A small image embedding model, trained from scratch.
Model: 2.33M parameters, depths [3, 6, 3], widths [48, 96, 192].
Rows from block 9 of a small image embedding model, named by matrix and row number. Rows with one number belong to one neuron. Each number is 128 + 24 x the weight over its row's rms, rounded and kept within 0 to 255. All counts start at 0. Numbers have three digits each.
After each neuron's rows are labels from the 100 images, of 14848, where the neuron reaches its highest value: "strongest on" is what is common among them; "colour at peak" is the nearest of a few named colours to the mean colour under the peak. Only what is clearly more common there than usual is listed. The data: photos of plants, animals and fungi (iNaturalist). In brackets: how many of the 100.
# fc1: MLP up (model.blocks.9.mlp.fc1.weight, 768x192), inputs 0-191
# fc2: MLP down (model.blocks.9.mlp.fc2.weight, 192x768, transposed), outputs 0-191

fc1.164:160129122142153158115102094137135154099115147128125133153147184117152140141143131134143154131094130165135090115093155128106123132106145141156118145155124121129136148134137126117154102118166114139122166091135123132153135171112184141106095082131120128116115082152097167094102148129165105149104108091159110129108132141161156126163114119124143125117102089161142150132068081116188106129137137113113126206137082121167145111100135150133092137109108122121136110129168121132137162135123127099109102088125119100128095111127084170162098126139152129144104141183114117141098079109153139142
fc2.164:179147120112141159128104116147118128129145174145095113158150111106136126151114114124101128139101090133125112093128153150148129129131153125119128137158107116077111184135169141141114120145126154135099127113162129091135117138166170095127120149122098109116111146181119165151151094124110117139136121118202170105132153141131112104130103141108122119118067160114083135128129110172149102125119131142121102145114096054122108097105136134141092125120132189116109139114127107108148117095209083135175107140134123152139128100103117151137126128137176111165112141135145106131099141135119094137
strongest on: class Magnoliopsida (37); phylum Tracheophyta (37); kingdom Plantae (37); order Lepidoptera (35)
colour at peak: brown (50)

fc1.677:138124137105135131125145165107144130147187125089142126135130147140085138100146118139130149127121127068084148134113120118122166117151106115149189134146095148167104172067161116110121128117115153158120131128127133101112096125161106132145115141136168091145133142132126121102139135115117114113081121103105149143137112143126101155151114088183188107119138153117072123145141084112143140091117123119130109103098117131109108109152121167116124144112098088155186123140176112159128151129139135128063107152129150134113201088128130127109148106092118134143146104135121095135159150154120108115
fc2.677:190093128117127132092120132114137137153152130118133100147105133133170126072105129123146121125146124096125162151132092044138133126095140154145086111146136084144155129136106111131115168129139149120129165139150139086141126132155086133138155134166139120078109129183090137143121184127147151120092123158148085093157110115115127147120141173098132134101157120148158122088134090119131135138116138150124135127124171113121104095105156118098122102105142136139151100071133151152142156139119098146148156065125110118122152162128133106097153130146123109092123122126121143093138156184123127140
strongest on: kingdom Plantae (35); phylum Tracheophyta (35); class Magnoliopsida (30)
colour at peak: brown (49)

fc1.452:150091114108122137123125130139158145122112130144139143111215153163117134145171172168123119080157126116156156129087143130153143083165105112144146155132099157139091111143109127118157126161135116129116133123098122149102116131139162149138126156127171180147103136131108068130102140151143123149128129109138163144104144106122132141142114126115124158088110131083094091116125159137103144089146117131143095137131127160127127137112100143151117117176126137097110076097103157145108078133114180101105159114112074118129132096073120107114139152129085148107135100152103104094151143127133102118
fc2.452:101121102130146093122115089142146191099148140149106149161168130118155127106113138145148123167153129140178155093106132089116136118123175145130093103097097184133142096128143103140150135180095126144113122164129141155086117121127163122125135109157124132139114136146176160127138116114143127105092125092135094104103134089121121099183115129121146161113127122111095143121113122147125160097132129098146117095144113151119104131115082127130136193172108106080164126150113118136132131165104141108083103139133047123112156109101134151130146120141117146121153106151127163138104130132121100165
strongest on: class Insecta (87); phylum Arthropoda (87); order Lepidoptera (58)
colour at peak: brown (51)

fc1.292:122132117151118127133096136126099140143143140149113130104094133103136135083146102146130137133140167136130170090174126147133094101068132146118094100134130060148155147140128123182080118152127147126093135143159133162120113168118150117190127170129158131178117120151109119118115156139123110099160093118150086122133122103120113131092166154164109136170115123108137123128135158126130124114156148180112106154191125136133140155151125130152146094095125152107151113136113122113129170108156138149109080146150182149136101092126109110111117103161109181139137125100166114112129101115140102132
fc2.292:076122073133136110096118143117122122120123153109130123112115141134126102082148096143156129144080197157138142130136117116151120099107134129113111107138114061151150143094151129136125096169099134086125135135112152137119077154123132151119124144089151151116115139107152152117132124109140115123135114142114078106154146107129132138104149145126147132178146122112155097146104166125131152126176171133126128166143109159135121121146104143132152147173132106090145130163189144069116154109159172105129136124123177112133093070095144136108130115137106140135135156084115091093168136145154105128
strongest on: class Aves (83); order Accipitriformes (29); family: Accipitridae (25)
colour at peak: pink (25)

fc1.299:141104106179108127133098110147126120144133135145102140140159070122122118139113162158147092128178098137129133072132083134143090061140118157136113090128081108094079125149167134154135156146119111112131160184118126105123126166143123144181153146156148125123123147120115129144150136128102148066147181113121145110127124156129129101099187130183107163115138138141077120110153130095116109129129131158149111148109110110123126158128079146151173097155129115123116121129151114154158144129120135139133141101115090121128118132097170133142086145125134117100124120155095139108142118118094097144
fc2.299:076105064142104107113119084157139155113143138140158156116164129126132119126120129190178142131103096073162146112171102144148137117118156160106144070126101134146135115133127091158105124136081055132145152131101145106126093116116123165136156135141096112097143138103133121140149158127124119123090147057110091090103136138128133095138169151152127175134158128148106137130189131104124114082142121164116129159138112116112124180124102102132145147147143128163124141139132125138152133145129143119106132112085134128112140162143140144109126163149117097106123131148094135121138094112117131134
strongest on: class Insecta (72); phylum Arthropoda (72); order Lepidoptera (51)
colour at peak: brown (56)

fc1.471:067159140150102133099080108133122134130152076143120144143119128103121109119121129123134165128177147181124117158113181126182106147124128098147133168121145113151167119150132118150120114132118176122146184122130097134154106138127145130100148133142159151129127127087104114160144159120117105119077134116112165102124113134097104072154136091159141153096102129127127126124092107086080126114105125191110142137137104129120137143103158138099141122180111166124120171109156128144151123176139105132124133130155116150115107108137119108150104146109088150109143123078137134100081120128159119093
fc2.471:092136155144106117096068107090126142102123135188115153147132078135150154147105136125130109112126152115147156127115119127141135111152108049155135133133144123137132112131126142097097147150130104128121194168136153097083115101144143102117116142140139121120128136128120117135123099112097148105130182093131152146150159080125105140109116099143146181089123121125104145087101087136107132174146131130106145120107123123075121134135159156080141128146104157122131110143122123133127116137130089158134171106134142107105131128134165098142118147140165130151192197089148133141130138127171107135
strongest on: class Insecta (74); phylum Arthropoda (74); order Lepidoptera (44); family: Nymphalidae (29)
colour at peak: brown (57)

fc1.608:096121143095172150148106114148145094142056149127083129112143128139131176123117085172082101102121128136149134093163140150123115113125108120161137127123152182151118102163159106124149136112131129180091114126116120122118113150120145113155138107098136113126121124145121174178126152147091092152101110120116133137146124174167139126142104155077141145104153116178112081112101107131100131111092135099139142114150111136089113095119156136126123159149111180122083094136140148107149109132146163110136135130094124117127102181113114096137138122146133126117133099115168139101144179141158106154
fc2.608:122151121185130125146137147126074155109148100144110146120122140103155110143137115087193170187071115117089127134089129105146150085122153128125154152143133053092130133128063176133112121127099131099135113106132095097141138117161101125081139150119141143150117138096127119126132106144185147133147130132118148120136173128120120134116139141126114133127122124098147165138165164123128151114129162127115119146107100103184141160134108137124110080113131156140159140137149117103117114134094148087122116110151120112138165105110156106091137170110155150133103148120110126149092104091167123137
strongest on: order Lepidoptera (33)
colour at peak: brown (59)

fc1.662:123119163151139083159110098090130167150134136148071103108096136172144135107075071104128121097119111136107146127171089138107134133153137173167133134147106141155118184098144118063120169113146138158094137166097169129117087122132146107123134154113115135170091193130130131108146122098114129144148131128126125116118106142138121126111119130142115126161139136138116147149122086155108102131124146147133140142120117139163151175147112093066146143133112157134094121125134123108109103165132163115123136152124112137134160103086121125150124114095111108205142112104126110131119154123155107117
fc2.662:117162114166121107133115134106112130155093119150093077098133094116092170145076153145150084120127150146140118150159134127066099106135147136141102129151111153123132135167149109145117163133067143115130132123117122125127120123120143153103119178123127116137134134107126105109135094113074116127088145138117157117139143131121133060108094157158131147161112106136091120105079063139139098147167135120159096119107142131147118182149158156134136177096141104125164186127157111136111121148165139124107116157165137150122131123107130147129107153130156128166112151145106148132153078142119121108
strongest on: phylum Tracheophyta (68); kingdom Plantae (68); class Magnoliopsida (63)
colour at peak: green (42)

fc1.71:119121081169130165126163152132123101155118110135175096127139129080141120088129120170137155149140121115139082151116134142080141115163107079163115099099126119118107139154119147142136100106087140155104127136120120107128133130146154175113098136148117169103131165118120147111126108144125118116105101096154114180171157123126111176123125114166149129141076146128148056081170149150137114094121098101120147148149143113101079149129116114153142161144071118142134146101137128116124112141139109133176119106102124115145110136069115112133132125165156157145109128164128127091138098106125109130
fc2.71:123174089165156120097176127153143110140090147166138079157102138114168085139112125059114123148157138138125111145131112132096125093118090155142151129092122155086124117156132112138160127107133166141113130141135141131102137124109148142104096151167158147127124111181067118149116121146192078131099106101111130127112091127120133149185122133112109153108113125193130099118166107158147128132121139129113086151177127117125074155147114159160114140111151158115106115089148152119107147113134139134115148094116112115125136128086099135116153152139115134109144116127124159110139131126091130123
strongest on: phylum Chordata (92); order Charadriiformes (40)
colour at peak: pink (31)

fc1.526:116144155081088129082124153141125078135129111127135122192153113120138153167164153103147159109149186143143128099117112131081134120111134085111121109140151115122091108125138078132128141123106150150127132147106121126112164144139102067136087137098107110129107103151142131137090106154144107141117140137157101135133127089112137106094081123144136121098153139142119154140117136141131113154165092133134128119147108093132121139169168102151119171180140108148121095126165106139131157111072106148158160159127165146091085155140171088142131148155110168120134107158140098113113134140149123109
fc2.526:160130073150141132123090141145151149125139142093129126135110200181107128099118146141156124121100142143153144124111104111121101116091162168127144086149110100125120146153164074117167079154133122129156117125116152123113135094143137151133145174159106097104119162126126105109129132122095094152122105135103108138164125104130164102155166142133130135137101103104137124167164117120083103120171108170117122139139107146156135178154102161148118081135120124119108145158134130150143141097135135107132152110122127100139125143130125127106097114172086156110079085146141154143115088098139086092
strongest on: class Aves (88); order Passeriformes (67)
colour at peak: brown (50)

fc1.109:111159097120085090123124105178107114128147145140091093179105132162154149129141103149131110122192134114089185113133133128166138136141083131126114153121116114163124110109153105129088149157133131150100116087142136126139185110090149139118135098131163115174157157153105134123078137086105104119099091155144131079169105126112092137150106114118151141130154192142112133097139140125123151161134124131125138109118084115159082095140121149087144115106113132127088121139123121096138135129160138094147110104138167132139138149099142129121151119137118122136124115141141081142162140180129144149
fc2.109:149184179146139145097109120101131146129122116152082131101137125129132116121108135136106092138101115174140159170104099130167089117167124123147149069105138141086162096129098132190120122128160164142141141098106124137133097113111091132112113151175111094138161116141128182149115130104158130123112121145125139127134100108172094097157117134147133095110095129149194129109129129133154141147176092107135134148142104114128124129117113121147101112113124128149142106144137143134104142066141115112140094109085146145148118077155098136145184094149096125121131142133156146134114162144112090124
strongest on: phylum Arthropoda (83); class Insecta (79); order Lepidoptera (47); family: Nymphalidae (31)
colour at peak: brown (55)

fc1.105:155117149113082177099142091158133142086114118103104121117110122069150139141107105122152160145086186131120102101164114159103099151138083114110114086074143106125141101111124130151112147140117132110149137149117116147096137167160084116166121129139122135120113121124113127119134126171151150164116143112171144101141162111109138091126124122159184093111146131120107148157156120116112105125146157085150134089122125145130138141130166124144097089104114145113150168149148136125188136166114126108128122118136112163110123125114104107187097123138145174102125166161107118111121114149150086146
fc2.105:121105131117109081066111109107086117119102144136089133162115091128120130080123130095167099071130110144150124132117118130103160116140113134166160175133114102152122142146136132138131188132144111115122127139127080073134117081130134165119167129135119095119155152120117105167108141125171124143164108176206137111113113110096100134196120120117129119140113137158127138139133116107125158157152154172107125138102129093122127150116132149168127117170120156137124098137119149126092105149138105107090119116119140118158150134133104102120104126149147132176124129102152141139184094147149135128
strongest on: phylum Chordata (98); class Aves (94); order Accipitriformes (41); family: Accipitridae (27)
colour at peak: cyan (35)

fc1.622:093144131117105114130078125129115109143113153093135099113131085106153114101148154148175079114162147110137133118131129116111116115113174149135121141160133108120117117162161102096145113138133137142119125172115131139133118140133184097092129161152131117155123091143170102103105132122150143148188137122111120146128155119114137162167143093155120183154134108123108110101123154162142110162115109143115137123120116134098136042115117144143158118131140128109151125119095155117188154157108128117154133102144120099140150111084120104083135140171133131142143120133164099102184083117069128115
fc2.622:176186067118129158128135142161119164186152086129122096137154110153124150110154158122118112138081101107138130124085139130101144109125176082119103117146085126138130102108123140124129155159083130124127141140131101128171109108079154152129121110104122143133120148154132134079125110094130170142173172090153106118100143132124172124138148118086150148156090129127109127105122147130129156124086071140116120075130103108080079124158134118129124134132112123085128112132155141134157169141155141145125159151148140154089124150112130164121129148131103131144122118131135090158139141096143125138
strongest on: phylum Arthropoda (77); class Insecta (72); order Coleoptera (44); family: Coccinellidae (38)
colour at peak: brown (57)

fc1.645:162090132113137130146143063128118129113171150137132161129113115112136126113166146129083150136128156134139133106087092045110147152147130144107139153138132119117128110104132153107148140089126132105123162118125128109159161163110122122130149109094124140129142094116112148109172108111134130182137078115119115137146163129116103127151138104127125111126118140161133149129175112136101134126153142154140142136117141163069126094155088143111101092098153181141130164084139102149152125131156138140191118146145131127132125111147121133128108136125171139083097060107147149087144084109093136092
fc2.645:198113176095131120097147102146093114148160115151127132190091111112151156128121159145119108135142140114134119091091120088106098144144146175142123127128117091108146116118128157148131079104093108150094127136155090131143123146124128125151215120113165161126134127130137097135131117150124137147135089140139152107119121118071154132106111089141103083122084139164108102116114139172155142171150138162113161117092128131146151125103096140105139069122114145154146134145136119149131103145106106101149108149131113109144131122135100157092158103135143150122107102127181127133128128166098142130
strongest on: phylum Tracheophyta (28); kingdom Plantae (28)
colour at peak: brown (52)

fc1.94:110108157144130144170108097127149099148127131129148122116152116115106146170128139165137116122181113187131161140101110160127145117141141153149103079128131125139105150174094088126131139140128128107087102133104106101160133111126098137113116125064145160117140156182123133127122122129146133098156127096082097157153133105121107146130111101153157160087124085116148100115154106112107118157133169169142098141127142128142134075070114135137151136103120098101125136163116136165114140151159118144099156090156132173082137116142177100123159096107137162113160119102100092110118121118130108133
fc2.94:137103141113104158127181138107161130125122172130130115111150108131135144185103141091124122114111135134146103110128160177116124138115105152129153100108141153094118101130147101155090133131122153125118149130103155116150132134128134144165156127176147140152085061123131089126131081132139145107158119126095141097083121130169146146126153135118126158091136109098123142148168128116162116153115150153103144175143086101115156095127098121082120158139144103116097078116129123106128115144109137135097137074137142093109084165142178105110168165160113091107148148125093137140155161148122126099
strongest on: phylum Arthropoda (96); class Insecta (95); order Lepidoptera (88); family: Nymphalidae (70)
colour at peak: brown (61)

fc1.277:134130130176144138072089141134141130162136128113165128140165103122102121093143147149146116081132136141162172138118159141104141120127170158158114141131156139151103145088156120141145119140096146141138133150123107119211161078109121137109124148160117146104147104142132187117106147186086117127123120139129158137141140109078146111156107126135076115154090137122131076090086121139120163142181114116094133111144127134126127074149142126117152120110126108156084134124098104090145109106095065124114124106106138165105134117123124149136120130148140134146099157127131146130102151150131118104
fc2.277:194118139123136090138077110114120144123128127138200142132133130123110129101080127106107119124130164134109133111185066164139121118125143179087121119124146123159134115129168134146112126118172100143153138058155118121119145128121119113158135129165114135075135151090186118125154109166145127127123126105116137157174154142097162137106150106179079113151123083109143126124129100132093112159077128142126139126129139088130138137110131128129149108069151108155128140153110132157137117128163141126109096118073136132107157137109119143167150099123125128127110132146121103109110148122138146103
strongest on: phylum Chordata (96); class Aves (86)
colour at peak: pink (25)

fc1.653:113178187098104158171136123159136115154132130158131145134183135108139136106123137132112157100106148113108101045117122114107140141136128117121103138063129073113152114125143139108123111133136158121130077114103130128155126126136145091094127138142129129092172137130096167128100166115189106133135152104124141143138125151152084139143124146141118107146094104131148119108129089150132084148141092119143111109098139122152121121099119154110118137151149115082134126146068103174105140121129127145147099154108111093142151133108101147089139162103139146148099130145108145169151173131124172146
fc2.653:086095155143134121127132193142151096128154143111121126122144159099175104077156126135095136100131141146113119092118132109121116125192166098131092137166141114119143115142134108145135108118103121146119095111118163100157099165142129109108103167127136145108157114128133171125128121115175124129148147116112134146153101138140135121110105169116109108119124115130162118108134143133111114089088121144142172075098112118167138120082125141066119133154137105121133131118099118185113106127134134141139138075081121107154159124088084148143104130108132150164135128130108145149194182144134159140
strongest on: order Lepidoptera (36)
colour at peak: brown (65)

fc1.684:160100120180131128167100102129114095147152153109124148116133107038109156133119133129071129167142112096100158107114129153136126076152138142166127152131146113139111090137128085148104189133115129122096145152119121126079126175103103133152135155134143113129128121132169142133100124123125132084141151127113113141128080092116118123113189117122109095115145094156130124141181132172166123125095098127127159113140143122139132107116129120115107144182115111117074146122145101148146154106156125147123123131135125112141133157104129107142112137138119109181132187170140109129113128138144098088
fc2.684:144099098113115157139117136137131101149132159116153147120144101058105134147128146161114135141131105113110152157123123140167120086136152100130103112131138101150167097162165090120135161126089098179124138102135106122105088156107125144151139123139150108110113147129131159106109120124082121079091120142106102138111118076108133105127174149104115108102155126177094158148190149135147113111112120163118176097153151166132120132130135103134107112170135155145106141126139111145144164092156146120110122111140140081146135171115171095162106112155115101148120149180092131136125135095144103102
strongest on: class Insecta (65); phylum Arthropoda (65); order Lepidoptera (46)
colour at peak: brown (62)

fc1.384:112160179120141164166103145128137114110140129153141113138153122116129125143152149091119090144109104148097141110109151106170122147101103117113085167105139115131110162119138129153076147121173118098173123105123127084130152182177140156149160179092064079127147153131083106157154143132085109112136103134079154100143102132078089082145141146119126127122109109133105144104133145102162137125124125130158179092111153167152166132124130128140145118146130114138145106103142095110116145148107122132146161108160131129120107169107120137104142118156085122125123114141106131140116127091116105120
fc2.384:124113172137100129125123141081160118148089165129101160123119123100133162152074092103146143118132135093119083148121111175109104113114108100156134092135129168126165185149176146126155122143097164127082117131119117156104152102117124125129091085144114121177116144139111175136129071157168125109115125116192125163127100124131113128099132154109153114116148095138135128147116104152128170119114106122122121157144099106110098130126112118130115151112173105115120136117149106143085131101141170140142090113155137153145144108136114135161135087089140129149163104161139136083154130164140103144
strongest on: kingdom Plantae (37); phylum Tracheophyta (37); class Magnoliopsida (25)
colour at peak: brown (52)

fc1.663:096116126145167133102117131115143135141125141140137109096154109133111160140113088124166118133114143123103168138109113132132144120180072101121162129106131152079107150098127084152194113138150127151159106137124124110135173164118150131123124151110146074114177103075099157136091152127145129128125120177153107126095147125107122099099138115132109142134141150102144126154105117104113106127145167065090143114095115115136156147142149133128110155128137121101114143108149159114155139164140136131148091130156092150090138133166173078116165082134163124151146156084145144149114097144110109120
fc2.663:114138149139106118123151181117139101107106146119171138137091130155102108122095144163125127134185092129108100135170131112108151169102128151122120117073155144127140134147122161129093081095132105155176129131117145097139129120112111117118116128142092177147099171117143153079146144138087110140158145133082085112159109102108154150087131142104125140111152149136125132156114094143133109161102147144149109146125126150124152132133116140098117130158139137132131131091138131118065186166096147111140098137152115121121147096106123137044113166176166147144123116122106093138124124129148125133
strongest on: class Insecta (77); phylum Arthropoda (77); order Lepidoptera (70)
colour at peak: brown (48)

fc1.155:148137123159119138139176113098113139154094093140128107055145065154114104118154148138155080132102111118116136105146077151140130122139121158134088141102130111101169153120144111172140148135131113142140106117122117113163101089105125080150114083153178173127094109138111154161104124100142150110113089141124162180121141151136158114136111135132163106099099130125139148141140150113157124121154118151121149110136118090125124137092145092091133129134169123078123164107140081131127131149080146156127135142156109130121149138117133157175162138135117111094116137079119121161160151155108130133
fc2.155:105125112133133122149147139119111114122141114143124164174152168097163116112102091108089128160178109144155118136084130128103121101131100139083090131124168172132125184145116140119163100099134160181102145095131115111142125145133101138118145125106120115117118201158118123091121134130129100114099123069124121101109114110109105118161173149132093148165096171148124145137118088142134112138091147139147157114116077123140108169137147147141127148135131139119116098153142144169120120138106133114108160097092147158120118162128079117189135110092161164131148139146088113131145113135122127100
strongest on: class Insecta (67); phylum Arthropoda (67)
colour at peak: brown (61)

fc1.330:091088099127126152110137148129135105095145135110143114176140154123122111098145130141152135126126128158123130115152151159108139184144154138134166136156134143123170122145172114141127127131065137135147121119137127117167195133134142100105096105120129149109121138108138138128109133117168168124147123128094112149107111086121158135092126162117114112099070111124103095155138106118114115117191115125115140111140104197139118126154121127090115142124111138124116118153137149136129111119187072117151132117131098151104112121130129094128156115104101134110197146051132113092108098111161119176
fc2.330:120142142127111110144110163140094102128153124146135136084114118117135118145143165097141134174133112115105157173127101086127120081133151114118159103173124156134139110198188155145125119113134113164178145140130116086152095158103149122157161126133178111110151144158135157137161138136151104143134099140103073140087132129107105164121118080114094126144100125132115155131077154126120104148146091092144120122160111161115154132102122137133096161153111091072118117095102129161144118125096117095129102121128113094115127105116140151120117101129104103164168123122117152119157126142139156168
strongest on: phylum Arthropoda (65); class Insecta (63); order Coleoptera (27)
colour at peak: brown (51)

fc1.185:149123145178142068128153165141142107163103114148109113123156157142132139113115156063109080122125120147134113152130111095111117134119153144140125176156136137159125104091108051122138107111081143115120159188144143151125132138139125143133145108104119117129130169144095129138171108132110134095148166098125125096118115152098125142123108129130112140100130137103144160117123149101129101102160105122141165132087166137103126166103139107195108104156107117146117087071114124119117087143158133180139149142134134119160184158156101146137154149110112116161119138116140120157123115115135104123
fc2.185:132101113176105157167100127138102133125124074112099123093133098127139144105092153160113152137156119141127115145121134121105120103134134147119150104087131083131110125149136117119106106105162140126077121111139132158144129106094098108093132135173104105162125095177089168119132137106107100163129145126133156119123133114181139116146097154110083155110162119153155102162143107110161103164146144156123134131098159112133088089134131116140109097154138170161115113104154143122114099105143154129141142140115132199153145107149095167098124134087146075189159123140121155145119129138117134159
strongest on: order Accipitriformes (52); family: Accipitridae (37)
colour at peak: white (27)

fc1.13:110124124094083108131173114133094135136103120150130082162143102127121131132099187170117120087152127151097083091093136112125161105096118140128119099165088144138120171152125118187128102125124123101141157119073108105126140101103120175129136156119125112140115154114131115102094109125132144127131100160157117175178098124167136113142134160109124112137077171116107134115138128178115116128167080107171112135141158173116120150135129132149099106104136147133145127083146112102127088119148120130140163118161129161137154147108122160121127124106151132149118131086159161130186126140126116122
fc2.13:082139132151120107135126122122124121157094191114147153146149131146153153128092144108133121141089128078117144104105103097144130104152115149123093135102142094122098110149112126127130169136148105137162134134134083138114127115136143112148151140077172108149137147120111137171137104139149138120122172135139159115133125134113089159096182083129109130082143132133125157138131127085132141143118115159123147135090119105059067066101167134096150120121115171155129135087155100119139106133156151130156108115111102166153119180122118116147142127157117134105177141134119120136128165121179115098
strongest on: class Insecta (86); phylum Arthropoda (86); order Lepidoptera (47); family: Nymphalidae (35)
colour at peak: brown (66)

fc1.327:117093122103132077101139128104145169088124151115123096112143077105130125112137106152128123098120131144134124126117116127125150131149148139101122160100180123112178136172143113136170145135109164114129124123132107127111162151139123136128103121196107179119109111130131123086166107136099141133118143167161145108115136137163135141088145127128118169138138198126153107158121120092112119146113100085080118118132101120166111126110169157144152132130124137151144132094163135087125159162072122097146114119129142129084109096136107151101091162124136160133112133161202163130104107112126125121
fc2.327:126130098095161140123139127116140121111133085105115136114153118067145121116148152101155149145152164120133124128140166150143166106159137154098143115108100064106113094124135110126089091102120129139158126132131139119126124155088152129177135137147127124100199110141123109095119151116091094139146116115138147117120122162138133115124111136161182150127168142087132118131115141084133150121138081133117140093129217137115131117086141103130135103173139151137155087178126136161142109088117163132139115120124108122117124108141111111125143174070179138120158118117143085115129110151139133113
strongest on: kingdom Plantae (39); phylum Tracheophyta (39); class Magnoliopsida (35); order Lepidoptera (32)
colour at peak: brown (62)

fc1.747:127128127157066125174117103165165112128130112106127122121151100107127124148107137121140102153149153117120151107114128133119130174138075084117106135132150127101136114120147090149169130106139141106108150147107140094103145181095090103127140116128100153075149140110122125087122156132140086126161161109117111167142168074078121144124103144153172148106133108120163175129102085113135105132172160127171110129156139114126136135082178091115132074115158129138118147142087164158148125148081135118122114158085135154128118119122162135129151128105121157148132148158131116115127120156133142119
fc2.747:147134133138099080147156091133109094121127099117088165167131156136138114123117099097115117138125138106117094140112100162140128097150087149127092121136145165143128134139101103151107135136141106146143097137139114093144130157125155140177112123120172149114153121101107141107123151126108094123152157158130098121145156116060111137131148130122149139104117104102168112155175126124110201177091116129135130119146125129116169142124161114152140089140124150140154138193104156145082107157116128126134079108146172080131096132131169121078169088150120116118135154133093106130125116136105140117
strongest on: phylum Arthropoda (74); class Insecta (73); order Lepidoptera (55); family: Lycaenidae (28)
colour at peak: brown (60)

fc1.492:150106114111142131088151178151108108118110104120125099153118095139134171132108158119154125125121076169161100095087131117121150138114131132114107132146147127137130113166163128114115148120084145094132168114123143137116095147123117156126101124091162141102128130123109087176115100108184099127124133092172108144101143126134149169147173095092142112141172118109100125141162078135107146139147133115108127171148142127153149184114154112151145129119156100116169077107172120091125137098129116161127124104107116123189118080120164110097138101093134137137110167122115117114152126098137134137
fc2.492:115125085084090186125115139127169087125124075108155141150157153135170152151099119163106171156158108123118135109115156116128145150100132116112107116095116084165098127145115146106115113116131144143097137113109166132107124166154157143113103142108140178125123132127124119127113144076150166151078116111126087077098151111116120119161129150155127169146157136143113109138080175116145143156125128137089129115081172117141113091117123097129126117152158121142170132166118148143160152075151089131131128139093151144114149112137136123121110156118177153133124112114100140131093132093129113139
strongest on: phylum Arthropoda (77); class Insecta (74); order Coleoptera (25)
colour at peak: green (28)

fc1.400:120130131129127109102079171164136078124133107102162124121120073115137151097122107136132139118133137165112161098150125159165113110139123098131143160147147127130143104167120163141123157096144128152134127128124092135101180127097122123125182134135112126141142106154170127142113139125081138120161120138094182111148103062168127107138138137117149088145132161124089073104107169117144161133125145141166125076087108092134127106140144092137128108153102107109133149174111091132083112124141149117136097144138146155109123140098107111135142135124153171088133148136095099156130153176119108123
fc2.400:127149121121103145093164119132098116124134149165142126081079160094140087133152106135132098117103155117119099123102144136102114168130163101093161133140160099127126105116152142139150119076135126108153152118121104104130102155122147100138113123145140091091164099173154113105116145136130118131138111121130136051126148159098147082129157153146163104143128129111118145147105146145112131168100126150129156173101125111135114107125155079114124142058131115123157125158127100167104111124164166110174144138133121092202118138141137120127139122150134169123173150115134142131092130135084150113
strongest on: phylum Arthropoda (68); class Insecta (67); order Lepidoptera (55); family: Nymphalidae (43)
colour at peak: brown (52)